Rows from block 3 of a small image classifier, named by matrix and row number. Rows with one number belong to one neuron. Each number is 500 + 25 x the weight over its row's rms, rounded and kept within 0 to 999. All counts start at 0. Numbers have three digits each.
After each neuron's rows are labels from the 100 images, of 14976, where the neuron reaches its largest size: "patch colour" is the nearest of a few named colours to the mean colour under the peak; "top examples" is what is common among them. Only what is clearly more common there than usual is listed. The data: microscope photos of single blood and bone marrow cells. In brackets: how many of the 100, against the usual share in percent.
# gate: MLP gate (model.blocks.3.mlp.gate.weight, 672x256), inputs 0-127
# fc1: MLP up (model.blocks.3.mlp.fc1.weight, 672x256), inputs 0-127
# fc2: MLP down (model.blocks.3.mlp.fc2.weight, 256x672, transposed), outputs 0-127

gate.420:531512488477508543482510498486533489515489502485533488466499481475528497504509497475493484500506522518510551489530491507487497479455503503513490523508494486491478508505496496441544502499494516488506503498527507471533486542471487492476520502540491475508489533489481541520488506480527504524457477522455508540508526559506520464467533517540500529503544517495490571485505488494451543490536
fc1.420:472473529494483516508524485493528507512521490528513522502482495489506473503480494523506524511467480475485480478528475512516472498538501451499551491516516472505519498527501516549503507519474506505501473489464545516472496484476520514546535517523559459501510496454524503502482506519523482466521497488493543497479519479494482518487477479467536466511469459544489511480483499471539489475490
fc2.420:525514515489526505461542481516511524508452524460475495529497491470512519474484562527501492472471500495498496510455491487506529487559499459486539481519536488487521531487497492530472485484485499471473566520448520511489526500486515467484494472505478480506515517490499480475479470510517503564505497512500491465471471542518518455493472482512476514509536501498539514464484493511486536550468
patch colour: purple (91 vs 21.5)
top examples: cell type: segmented neutrophil (78 vs 20)

gate.463:509528520524522502517527493557490465484494493521485520471533449473511555529504525496522471468532518521533468510478521443516481531502464506489538520500476480498452556502465481512483502502535514522540496493492500531522467506504579506523523446523451460509535501479469507477473509508507514478489516468522505443487520556505456507517495482520490496477525455482487495495522518520473536520452
fc1.463:501529546509506521510499495477489484517540532479502484469460458507495441488492476556435509464497542525501465468503495520507507467552515536515477507496485542486514480450511457499509482463508508493468517505501522516480494478507489519499477518485490495483494467530469520480516541483496542508457503528477515494501508429452517486523509521477511480481515518507478528529505469504514504445509
fc2.463:496512523510497508532497503469524522483501496524511462484514527521488503516482503485510496460495520476495494480503514512485497479485512532503488531484520543499494484524546477440522518518497508517486458492505499464479495468495495521476465468479524485502517510519530501476533506564458543477519495496473504496516471486422492502521517529501485496497474477463490506486498479491455513460517
patch colour: pink (62 vs 24.2)
top examples: smear: peripheral blood (69 vs 16.2); cell type: monocyte (54 vs 3.4)

gate.33:509484496505529502497505472480473518505506440514481503490482483524463439520527529494526510501478506453494512525546470504477433478483454521503518514525505484504507484496581501493507519532495489497519494516466498492510482528517510524532502487470511504491472469529524518491453506485474513521520503499509549508478514505501481493525453474486501494493527489526510535527505441498490512526481
fc1.33:457455547443523500492453491535520452509473468511518493514479535523495476493454505522475476535496509561496547516500518509552496496481453507490512543508513467464495527494514528464532530457503521498516526481447497496535496507503517484496496465496505502490496469483486512510494500514487499526535487484466498544482530508520488527520497471478489476538506507490484544530512481526520485491512
fc2.33:510518486489497483514509519465488482492535531477517484464480549498556499489497508485498510457505481482494491517457544492498495494477496487452555504498474544488504517496519542519494511464512510531518497530485484514476495525498484473485477497526501527486469545492483511491516491484553467480482526506516505514504514501486513540534514523500480460535524529497471527501512522561564483505480
patch colour: purple (47 vs 21.5)
top examples: cell type: segmented neutrophil (50 vs 20)

gate.16:491472498485484481496505538563519521553515461498507543468479496523509528505478532551506475434507568499469509522519495490500497533515474496512510534446493497482515505506480511498486497504486491504452465492473518477521459498520537534493518520520511536524484494447502494513484458481494485496520501468521464512522513460461509531519496460475539518468511512512545509552543520524477529473537
fc1.16:503530537470524506508502476471493515456519501487494465555486499494509491472504503461489520539469436499548499490468526486518497480500524475474508492545523492557511507489515506468536538488516480487528535498507467528505487525469467511499483488469479478462509468525513502514513536499533494486509480486476517455454452515536494445511500501511485471533492488487469494463486485504472493504482
fc2.16:509539490483457511530502493475503515528500503538492496541497525436493463500457510507457468536485470507507512525465528497511495521484505498514470527492497521483516502511445477518542442517521525554532541466473514534507510458545526500485503508500499467435468490499480461511530530566492512466473486447517523466480499485528506506460522538484483478510519532514468535491506502500515511541504
patch colour: grey (62 vs 22.4)
top examples: cell type: erythroblast (32 vs 14.3)

gate.635:491562515502468472485496510503503494489482458515500531510507509521453498498536458476462462502550480504486496534461563506509496526507491471518509543478464495483463494484506484478491483518492549493454519500450465501486461457466512487517480477491486468518504486480486457500537506512518530441458533487512469571509538486558499503490518491495515504522452527554512496495513482511538484483506
fc1.635:507536536485500478497500444526536504482518514527475481491564498517514508448452533479545510454502489505472514506516467486482497504528512482523482535529494501526461500511565473467468516470451483521450497499512507441515524516487474499521483491530493528546461492495488532512533500511533516485502501489494512459495494500496504438510517507522481453513507529496464493511504463462506480491511
fc2.635:430533565435541450493490526505481485535508471475519504506520508510477486511518531498528494501513484491534539522508491538514495461493519492493522503537539483545505481506492498461508509520441460462461507455502457501533477476478507525483497499549500479472511488461518485480498538488496511498497534506492508477463502500447457511485546495470496508509489490517507495537482503474545470517492
patch colour: grey (51 vs 22.4)
top examples: smear: peripheral blood (36 vs 16.2)

gate.320:526518463508462510532499491504486499502493495520472499477469531552452472493494507481517529479540486498477452476467522501540514486467462460500495502536521506497541501504467485508538492496518549473501498468483506516506460441512475482561508517496476525507468482536470483483525487463528513527498479481477475442495513470518529503449525488490496504499517491525521523543510488514472485485493
fc1.320:519494510519490449489518450513528504535527530473471491473498488508501538491507539503443473533501507546536529525517464473511482495487454499496529522535435535479513446494530547521537482502504499508496540452501553435495496491497532523470495465529538486503502500507506479496495557460533437493490509534534484515528500513497537488510507523513519527538504454529527482500481462464488439509527
fc2.320:490523463521521483500529484506510473530503531514501495495499530536496512490521477539482504506472506504535422490582559510479529492474492481511472525531532489502520499490532510503505485505493520546486485492465513522526499512506491499500459539484514500515519523532505527427475509446502455442488494463502535466497474504449478490516509480458492538483507474539459474471520508520515453470516
patch colour: purple (78 vs 21.5)
top examples: cell type: eosinophil (97 vs 4.2)

gate.646:530527502517550502543524482524470555501502543456514524537481523486497535485494485491498499480467492496524485465507471515539474495476489523499502446506482526509491496534510503509514517468485559526536499504483470516485455514490490507442480487508511505501529504496474499511490502523506457499524526535457566481480428511529484454481532485526514499483452532478511482560487472501504524476506
fc1.646:462498497495491515480556540544513485499496517517526492511461506504502500493483471526521487512475531494516508469540520512551472506494526492494483508499459496512489489531467499517504461464524517492493506523535550505463495502465490501511539470566472552512522519512497486495516539508522487529564492474502540513516463481493506470488544487475454475515545501502502464458465499518522474491545
fc2.646:494471517438530511528487531484497476488522529478501509524513469512499477499533494506539459533487483493530491466500491504465463527502484507540536508487493527488515459514489569472477472478503428491473515496545497498516520527460523494530538503468511509462499517512488495476489513520505473474557501481521470487486501466492508455501526461502512533532455501494489508512523487484503482515521
patch colour: pink (49 vs 24.2); white (45 vs 21.6)
top examples: cell type: lymphocyte (46 vs 15.3)

gate.208:457469519518494463491528518521466505493474475491500483470430494504499486486448475514512493542508463498485497495496453463523508525476529473542524481505505527527554475531507525508486461543475470505561491496473525500453453469528464520518478508476493497510483538543491478503555499519512523503511490490483489471488530478513475509484490540499466517536516512537515506494472528507527517506470
fc1.208:497514549468452511517503471494504483486538506505507493494535528516505497498481518458462524457498484502483483462477498547462461460485481469490480511481483517511477474475475508450476538508516504514465505490554470477466541490479519500495508513524510522500538492502498520484471469458518533466477506523489497531522487544512489497505515498490507421478530499451503490552510485510442479499514
fc2.208:499463471463556479522458480460493459494491551472500475487500467486493516508514511536476499503488454511478528503495538501511517498491486511506449530489540422459503525473543472514509520473477478509525468489523475515466521497463527511480525476538503495461472466531461512522529501505523517465489488512496492469488516528496502498509501520515527500481494527483450480500484509526503513544519
patch colour: grey (58 vs 22.4)
top examples: cell type: lymphocyte (38 vs 15.3)

gate.1:486492530509474457499485493502529519492492480468514455495495454482530511528504494507469489502524465472494457515502537458492489529538502512524544468516480490455507481487479513552538467504467470466484533475523487523535485500497506448529445514458485455509541426481456461501488501539499494509467508508539488497504504483526526517504514503500525482510510492515503508562463475430531522501486
fc1.1:509474537517520521509493522513487500519473484465483478468496500471512489509490436519491524494489496526505478516507515503480522490477510506525502513478492474455484536503516488548519444525499496470468492479533510559547485508500535431517499499488518482510515485483510481509483517493521498569500555472479479488500519461543497489483511483501519520540551516472545505558516451491501477509538
fc2.1:522488470496520540535549498496512460554551498475480487521476497492543508486502504541524486476543526505521462509488497500503503486529537456518536493516522514492514516496531482525508473501464504496509482486542491469504498497471482506526576542506519503547485479496517529510527529436555498525556447493499498505505499516502497458506515456507494486472522480508486508500500541522505485523514
patch colour: grey (79 vs 22.4)
top examples: cell type: segmented neutrophil (53 vs 20)

gate.322:468524531440544452480497499488511466512484512511506503477523538498466510507518506494539522473547445513470493533506480534477520481494524463504477514529521512514462502524472469484521483495499507540488525473522459468444494485519516538504466504490527513484483456462492478519525530541493501516546460499509443499506525507540500499501517481473492458500522468514493520526513498501457464509463
fc1.322:541483492511473513512486542488500498465492442450504488500435473507504495483465549512538551481493546512563496564476496462513468501502478482552518513473476507466505494526508512499480492510509486509520491479521508498517498521498475499516481488471468471508492526526514492524484522485471503529502529488484504486511509497489519479497496510524511475542474553480464511462515508494464479491491
fc2.322:490491520495480486499484526447460535489455514496532539532509491528508506483542527483505506507499516511513519476521504498509486549540533521522525501505499444520500514538503529529495484500515487522470508487498539479498469506497469511490483465540487475463501527495536495464475471496517437477448486541462517512476484495505451487500476514460462496478481481514503499500552511460512559523536
patch colour: white (49 vs 21.6)
top examples: cell type: erythroblast (36 vs 14.3)

gate.75:541508482515510457484482532458474537549517554522528502535490496534526508499533501495506524433500486532496501528497486520516498508460516462467497489491504558477522475485487524525471496498488502507491491450526513453475500480494472486511512495498490514482499542476476489504501504509478458562488503458537555459501515506543554488494490517492516511491505477493498509535494514453495466520495
fc1.75:519505501526517474466514499521491568509513524523498513528461495526492464486506498496472525484511526466518477527494537539483523476514483515477484498504488530492475475498497507540485505499445552456498516491533525569502536488511471511526458507498496509499497521504486508485511523495523504540505487451535534463503503470509528527488520505506507515485521492492522493497513523515471543524472
fc2.75:537489524505472541495488458503487480541519520482495483466484471470479478531476493491451495521481551488446491530542510535494495505483507472464496490471520470516439532489485444511501476568523495479499467521506506478515506544513515488492448496538490510512519545493462501486507451487567476483473475495492518487527515450522508498516483490497494483496488483520487500503496502501490503533455
patch colour: grey (81 vs 22.4)
top examples: cell type: segmented neutrophil (46 vs 20)

gate.337:521490494484485533444467497456470540515480500481458522499539441504530490468539528535487497574536471490508521531467495506507462526521488520472490514525483480479493496482499458544470481537471485504543471503504471503484529498492475496481510495494491443505451487509505506454482481483471486449522501482474496476473470509499458475535507486528535480527488526489513513523504502505521496495521
fc1.337:473511488487506487517475490512462487519557477448520506537452516491542515532428484483492539464476511487455516527531537510502522503469496484580498494515560490552498490517465540478485541467504550512488482527497484539464486493489530483500499527524512490505539487520515508496514486495510506522477516515531482543492485499506536492501511533492466474496520466536485506513532482498500433547459
fc2.337:493540491505533413530530478543517504521514500503485483507465487491498542537474517472488492522506503467501560515559515524521497539567564499485528475520524487502453523506489484542474521503517528490486486530469515537528464532488484518492481511532504518541460521533501550498523479494484467546503486507485462498468515501515502522505516467511533513482493476511538566492501480457560505496497
patch colour: blue (73 vs 8.6)
top examples: cell type: erythroblast (51 vs 14.3)

gate.669:509490462490507490533543441482508522478479477506502497480530502537506510477528517480522500504460484477520477484491488516462497479518490524519480497490487508530482486491522476488499498529528497500511497526522449500488515488526519479545528450471485516477483475474514508516494574523479540510466506529545509522488510537474456469534508501549463492510558509502478493526501532451476518473516
fc1.669:526489501525468497475486527478498487569529470521511483514502564485505490511467474476502435482470510536479443498499482485501506519504488512563500509497530495535488477499516506517489511489521551527462463522493475470413467458497486448535499491502482486549550510485505526497500482478515477528487503467507511499500503503500547474488536505501502500436504513528483507517518504496461534539486
fc2.669:508518483495491501512513436468484503496492480487508524498512496517481526494508546504502489527464491464522506511488509475435531497533515516510542492512494520524488530532510458472477514533516499539502482532520508546479486460501516515497526539452472497543532526474519511493498492467503563468487523508472519512505499476492479501460502502517516479476480522520562554529492476452544430462507
patch colour: blue (46 vs 8.6)
top examples: cell type: plasma cell (29 vs 3.6)

gate.328:498453477464509476520515463478499492518546511484520491472502516441527480493467491516533510481483494511548516528470474470478487483497462518484521462490499529500484518494539471520483498497495541544476567503499493507425467517481487490445506502548473465459505474500516488511495488524515469480516502505473502534488499522470477456544517512496462507513520481504522514510523503434479489501504
fc1.328:499543540516527505497487518476529490510432496505489478479483506552486515518498486494496536524509526536475491521539474544477511506506512493503492524470541499519497512522502521500506528512523445491513443479501486486527548480535539501538495502488524519523497506535492510498530516455481535510514455477514515451513529499493520560498532476514503530524459495502456489511474506544505482476504
fc2.328:543506497559495483437487486495464502519463516484490481503502537502454494508492457498493481516503508493448509479518533486550501489469503481475519500514461506508517466461516494525519445473464495469524460504520497478462531505517500522510450489524513509494483508476521483515513444513544525516543522460495537486499518464462525456492529535501516466503522465503544477534527508502476507444543
patch colour: pink (53 vs 24.2)
top examples: smear: peripheral blood (49 vs 16.2)

gate.425:509487511487460506496518460516465487509576479487505506465495500476556499465531498494525493500504511538484507486519517507489514530503486485507471516510487506540476492514504511478491478473511494533487532521498487477481475493502520530491514501504513508525520540502531494523530501491504479469489472480469499544510542491493493466477504485504509489514449481455496511479499518430494485512473
fc1.425:528504524478541438461499503542533504525499493510506509479492460513518522485537524523484479487515481564449501469498442514521503472514475507466519433497502487559506485482483491442529489497538523529534462502476482555489488505510523503538493532518489506505552509522510470545478550509497493494487546485480475505456521537489467494434478476493513487513486535456492506502491494501514479520448
fc2.425:504549509487522488499537568463525472493532482485514504502507481497489497510511511500520471472505524506507518494470488513520531522512477489550484503487465562506520488473494527462511537483476532515467550534503440526488494543513485511520494522478532493514507512495475482477501523502466498522522504510475531472523529452529527505484445473467503484498466499517459455474504518541429449455486
patch colour: purple (65 vs 21.5)
top examples: cell type: eosinophil (42 vs 4.2)

gate.651:466486495500519510558504477545469488498494494509486472547483515506471472504483521487481490503507512509511485482519518545511522489484478581570512507453489506521491465515472537504466522487504527550489475501493507519532438491492520515488473487503493532458462446523478494511510506493487487460496508495539510504481513525480448491541510466465510551500495498489532461504471502481504492552471
fc1.651:516498520477496475453507510482465497510529526502509520469523480535463475502500530462544479517489492474498504491449480489490484523467524509509523505486457511539476514509558500487435478530504519473455500506508485461509495452529495507449536480501481542519513513488509469513467496467480536477443495490557465446497471513487485490524521540492504494479491466497455490480529579543512539496458
fc2.651:469491457523528494490462505528532522531495516484476457533472467514520472497515494474491516474495447510463541490497501494558510492538521485512535507494474530473510486480504471497483478486524494476527521509485530513468494500548472491509488475534473466537456503483500476477503522508501507504450479447516470477487466489461466496508506512508495511496474473473472515509501463468506505500549
patch colour: purple (48 vs 21.5)
top examples: cell type: erythroblast (45 vs 14.3)

gate.589:510479521509497525519498475476512509501537551458467492467504492529487479556546553514486519529460467511506519486531497512560500529518503523472465516503481495462482478472509504499514472506518493461548515502519503512519467529445502530535534495485499502551518496536545486498489513570507496454478495551534506504478528465479511487538494502526479495497500492464513488535524488478486441488461
fc1.589:505522493474488442503509523502482519529553540484422474493506460557481500553515499501514519521483498519521498452505518504573497531506497542481488479479496517522481435496488496499521452514511512486525514484509509493509464505477524511525540501535523507484519524523500497504453511499524473491467517500542444484487488528484505467513511544538508483480525532448478494544522435515471489465479
fc2.589:508552454491514503495488519497449466507472526512528483528518514503526504508505505447498508509492514509524472463474505485492568505523535454529499507449507502570480514495499465512488468462497469515552491482466545482514486461504474511522489471514534511525493527479442508464488476518469504521535524476510529530537457476479548449466527548466514483496489525523493564515496516487493584503460
patch colour: pink (89 vs 24.2)
top examples: cell type: segmented neutrophil (42 vs 20)

gate.576:554485520522479507502483492521492469470505543519465499480459542502517483488497505514511525492470532466511475514479481537505459468511520481483540486493472529466495498476502500528514494498559486531507520544471518479512508529514489484485485488539527496513498506532503529488504476516527446533549499514468476510522492528484511500519537447505489517487504532496523544482482538527492510511522
fc1.576:520441516530486490499515520523466490504524553502507495492490509496500497507474496424475500491496530515489456501507488504479545417519473497508517469526482534428502509517514487492492461539531538518519475482493494498489538556480487497512483485495472499506469493523533541552504467519491497545496526531470466492495495469530527528510507460492467465493529540511481512499481497491522529492509
fc2.576:521471480503502488445529518545521451535490522546498463487499513496489526495481518516525495479541444479514515485481463505496503479480471509473493504496478529430490470462469471524515479520526453520481531526511511484488556481496502515511506468522513540456501529568497483499526519439530478514477541494524474541517517490513517492510493440495481481525508547519519495448468519506494503495496
patch colour: white (47 vs 21.6)
top examples: cell type: erythroblast (32 vs 14.3)

gate.607:479533485488494473470484502452567518457513505476531500521522492530492484510487481512514467468522462539519487467502480494526516485485500559483498490567517486518502562536512516488484539487466520542488480467472471479517506493496504467547500491503519484456528480492488501507490546494510495515500511502471466465489488498503503473504497463517485508494502501486496496508533503533510503496482
fc1.607:473511524528455538503559479496546501499508497521515527502498480510528495495435478511454528497496505539528463496502491483519556535480486487526438494522518467491527546482501486518485518468489540535486460496487528505524542482488526535512530533536517532518497511475545470559494480503464477503488503471516537499532512478466512475482487482540549514531479515521459520511492501501529495499510
fc2.607:460534507489469509470514488457538520493501493471497514501485479510525551489525518490510541532500493502505492519534461511520497529543563482463517489520467467519478452513492435459528489541557548475543533472519510527525477497476484511490489467495522496478508504483523508527505507517460536468523479532483534518512510481459499491521523543463497502510537482481476461490491523484503510481491
patch colour: pink (57 vs 24.2)
top examples: cell type: eosinophil (77 vs 4.2); smear: peripheral blood (41 vs 16.2)

gate.516:520530524521499515511495456540480520522503495519524497507495553503478530527458544507502490499526526492496460539543538515493513508488492527546539438537516478526517475543491520473485501550504525482473529505512497519494480478483501474478494489525485497455528488551526503480480484530470515534516532428527493508486531507479463502468478539509477521482513507466517533505506509521488480480526
fc1.516:502483485531539548537510492528497581488528470491486548513458453493502499470468506500518531525529515498534514508484503472524490483517514473513452466527507471511540528499496534485485519450501522502485517468531484498494496504536523459525542497500475502466505490486495471495520555483496504506480525484491552582474478533488534514486516536465510504488485478498504522506509501516474555492469
fc2.516:509423483477474516487486471481491478493511535503538565447524459503513490514464475523492519521513497519493474482476532510485547499543453500490505488483554513520507501544531483517490509484456492533525507516518512478497464522500508472489504533501473509498448482496501490511510487463504488508539501486486428496517526513487550472507506488524528512456523505475521496478497459508474527506532
patch colour: grey (72 vs 22.4)
top examples: cell type: lymphocyte (47 vs 15.3)

gate.236:515504522483492522489525512511506516478488492475503475463510533490455521510509457519543468500503520526506491520426501509503520503507534477527471463479506482487485511503470520537442497508512490496485462509493477474488488497513510469499530482498522510500520480507516457492503508563526448543494520464533496486510497533539502487523517542503509510512470490475468516505514516465519446521511
fc1.236:482475488475487497535505509512487533472487510470469461454511541489454547567489508533531476521510505505504455521456515528476500511509505508517508479508488513505533474500517478500471506488487466463468453543497475440481495484490499474496473498497543509521505484522545492478501503539514500492502493476510518500496519514520523494494509524488502485500481513546456496500526516524492482556532
fc2.236:468516489498493513511471478462540500452521512493492468472549476465524492497463515548511503517515458516524499480497525499523497500510507496547537459537456549479494482484519539524520498532499512530498460512541511482511488492468478464542519464485500452484465493544479510530511482504500528504503456502499471485482519499483483469482556498494455537500493458496450537512514496509522497513481
patch colour: grey (68 vs 22.4)
top examples: cell type: segmented neutrophil (48 vs 20)

gate.150:478516457488513517484474483478459520494509489512484527521481495505449485484503527520489483465506510507466510496519473485486505500501526477514510517554468489520508541482497439472520527451512494475504440483521489514444486467496482520517464484477529501557450478501501542435477484523504497472536491516511529494490485543500491528521497521522508479543494474540509492524521543467477513496528
fc1.150:499496538496466485526476511477490502501495513480509485492531494483484491529536520484546510474524470476466513507473473530527498506527510519528489493456553517504505486489531502511501505472481486469469534500492436471539479488493482530540512524464404499499507525470506470513512442445473505447505559577548474471479483507516539506515551488487474500456492497476509500497491502514498533512491
fc2.150:518519483496519489470519459468484499544524489474469499489514500506527513515512484488425510527493506526493488475513540532509509498514527505476522538510496532473538540536519532465544482488518449521494492537522488435490483481506516531512479506480513507522506518510467481540541478462491548459469484482518531503480510500532495545489476495484497464480512493491483515515477513514506528506499
patch colour: purple (48 vs 21.5)
top examples: cell type: segmented neutrophil (56 vs 20)

gate.473:502456506528496546496518528514457487474484457477544484519462524474528505497425461562508500506509501515470486538529525467488561495550518496531506451484516485477511536515518483512493489507535495515516519479506515534503501539478513506487483505514507493488499503519454463512464558496501463510553545494506508533476509532499552516494500486538497508494495485531517499478516492523492516501452
fc1.473:507539473507525489494528496476472488500473521475507496484495514526536472527556470521497479532490463501510543490515497457518513511492513477514497525518497496471481509528461503482534506515483475508492489493489484483452512510514504449478511478537533551474462510491527503501545497526505435519497489544556481476464525491503468482484507512479516483474527447506524474505484499496496469544490
fc2.473:517456531484505508501510489491506477441462486478507484475489488486475464499494505525486491502500502527481475523458527492492473529541547481540514486492505509471479522461525492479451493502513509514525503444491541469492492450497537497513499523513499527508524481512532566487490510479490498498479481491513498492487507498544532522536511478455452465537482533541477520428522504510516482508552
patch colour: pink (64 vs 24.2)
top examples: cell type: lymphocyte (34 vs 15.3)

gate.514:500529455502502492473518491510485554530490491493434500484513517458507470502483512551531461525524512518502507518511479517419525513520498525479508502518507482503550490520559512565479480509498511474484470520442465472483465518495427503516446531489539487508516503484472528522505456526450527521509453505497527476505522491504490507478516449493506497526486489519496512460482484494481520514501
fc1.514:493485492477497511509508534526487507511504512499492540516511516493508488534482508546541486514506514515533455460513444533433533524489471518483546486518569538496487470499506496507480497510483468482555507491502474452500536516514503502485470496541602495525541483520468502531510491495494487497470490491471530516480516481487489507472469467477498528458499481507538529476484476504457490504511
fc2.514:521514552489482509479451520503498489507494480439482467516482519499518520480462448538508511486500500504493449515511516519477465486473495485499511527514506463467516516473505483523501484508511497473485470455481490501504523493526514480534489512532500457476521524451512498479507496454494521456472469484507452476455515526507508488498510511573467512530502475481541556506517512509468480515549
patch colour: grey (60 vs 22.4)
top examples: cell type: segmented neutrophil (74 vs 20)

gate.85:527472452522469536451492529469497541478495532485503491476507515498504480570498477469509535456538455456542456501515527529475510506483491508487560456491431502519515540488526452499502528541429503540529501496550486484470523544544509493479519486513497484509505497468506510502503507508517514528490490509524513499488518508520536516504472459506505530513519533479494506511482476467517478468515
fc1.85:497539490496502430508535521508432479501495494527500492491510488495526537438481487466518520524481536519509476510518491470488471460511492534489434512516487515478490480480508551470515455487522551475480508514492501518504506442467469488500503534495478489476496541497491494497519502499490464508533528518497490477545552509493489488521514482496495482542517486515519512495504498517469504540467
fc2.85:526492477523508530539531478518452498489527519495470525475492473484477544528459485510481478492454464489508478494474441510486518475503495468525455520503480516476511519496517510458515539499535489499464549494485491483487499529526492494502520468486532459498453503514499489455473534542490505505509511479511516484498520468535470485486502520521480552543493454518552541495513486506487506469477
patch colour: purple (94 vs 21.5)
top examples: smear: peripheral blood (42 vs 16.2)

gate.349:504511454517473507500519494524481508508483530497505514492492512497549497505491491547542513504479529509487525506515506523513475509502517508528520507483510508452501502539511502490542489552498531489506497457464538491500490526506540502495511503465519495506496494489524509440536506522525522545516496441477493460539506464534510503546528555510499502496505476549482534510508483466480513496472
fc1.349:507497452505490516518536450495499506515516522506509490491468438479523493475544543506519499493451520523510476507516524475522510551520478487479492517483473468504532485515512479494507541498472502546527530516548508529469491447540488486538526469475496513534469495570499472508500518528502453479490455517459491515512481511466492463534438532498480457516504504490491498478505476509494514524480
fc2.349:469491524484524480501511528513487504513496498542455493544504523461498476452525505475523565480464496509521498497484459508518497509538540484479507530495460524435547509521474473514484526534534510476448523450494470489459508475478516497502478510427447481480471493518492510477506483490520507476487461487466497539467511464479526515486500539504481532510448476527501493516520472528523487465455
patch colour: blue (76 vs 8.6)
top examples: cell type: erythroblast (36 vs 14.3)

gate.492:502500462400496506543496519510506472495505520478505518480521453532544521478543495511442511519503517509481506528532471498500507511524488461478463506487483497447523503520486510449491540525532508513508523500487522479464466497538504534526493499507512476526513464537516474497487487506519465529514524421551456462472469501515541499532491498529488500511499518493499501535486500495488488500543
fc1.492:485534480463458544550498516508526480462515515461510536522501467524494486490555528546482499500522515489523500524487467488515530505507464473487509450493475511498562487499478498478530530540514492489500518468501502490466485485528447537543489513489528505526493449501521497524505502501509494534534516457556459484485506523503500475549476511478466501514512516519524523499497486476520488511506
fc2.492:492514502515467515485453525479494502522549545494458473460498525512485499528486504505501497451485493512487489467494508466511455502535508525544482493504476488498498469438520440533496519511537464490521567490488532545492475489500497500511500546519493491493486509496531506497523525523471504541520511500478495461508467536486504485491561542549490489480478476470492539497453496486519467480531
patch colour: pink (52 vs 24.2)
top examples: cell type: artefact (29 vs 9.8)

gate.609:503503469458535540457493537573515530519462503492507477475483498445524476538480482498515466522512480495480485555518543490514479498469495489524516449504527483470485507515503501485553466498535505514502519499422456482521494514521509488467512522484494541514511486497509507508495472456561487515465477490452488527493502527483495549504514478514500523470495509501486506474462485487503432465531
fc1.609:487510561500475487514487466472490489508519491524473546493515491543443461491515524470503513456453534490524498485511497517471463510523543481464462541500480483550487541496490508512436489486497478492502493532521532484460506504480471494519484453503552465482499516495510489463488482502495515528544509528511528513506514464518513471477498511513501494480509500487471506480514510532495572554466
fc2.609:538457472463482476472523512506487493543506527522485485521512485470536541517508465512522441490525480484532529447501501526510493480516520475547480531491465517528455550534483483481518511470490506563536504480480511522542525487477540453540540468475519493540488508484473525506556515523523489497500500496515504469504496507497495439499459502524483494474513472533528497538510483530461524496481
patch colour: purple (85 vs 21.5)
top examples: cell type: segmented neutrophil (41 vs 20)

gate.88:484517496528514465522512533534454523447479548494523458502518492531469517465489512509530446517479507474517504496472479527492516526580460480483469485505518483473501498526500540531507523532527526506506476509482489528459453489500480475518500500499503450543528557498519493479548504543474492509516506541477513480514453490473453510542490440484461497494531505514528479427497512518514539526530
fc1.88:504525515498533472521509500543515489540514482469437532519514516455464476493507488537507523522539513516491501529514512497491492523453504499489543542529500531489476530487518502490517465468537498492476511499520510445513503537508508461483476536479491527522493497547499521505471458459545500471498479504525524506468498434528504520503565501488511487515542543535517526511527513501512511524446
fc2.88:485524482495488513464518446512500472473498473510503547521509486516468499492490489500476500510521478506526554476533478527488520499489483542497486498501459475459490498535488504449483449529484509518485487478521482502540430489493509479522487499537533528473553468467467499501450524467553479518524491471528525511498529499474522510514496499467471496500535509468536495502546538508516493501459
patch colour: white (54 vs 21.6)
top examples: cell type: segmented neutrophil (87 vs 20); smear: peripheral blood (40 vs 16.2)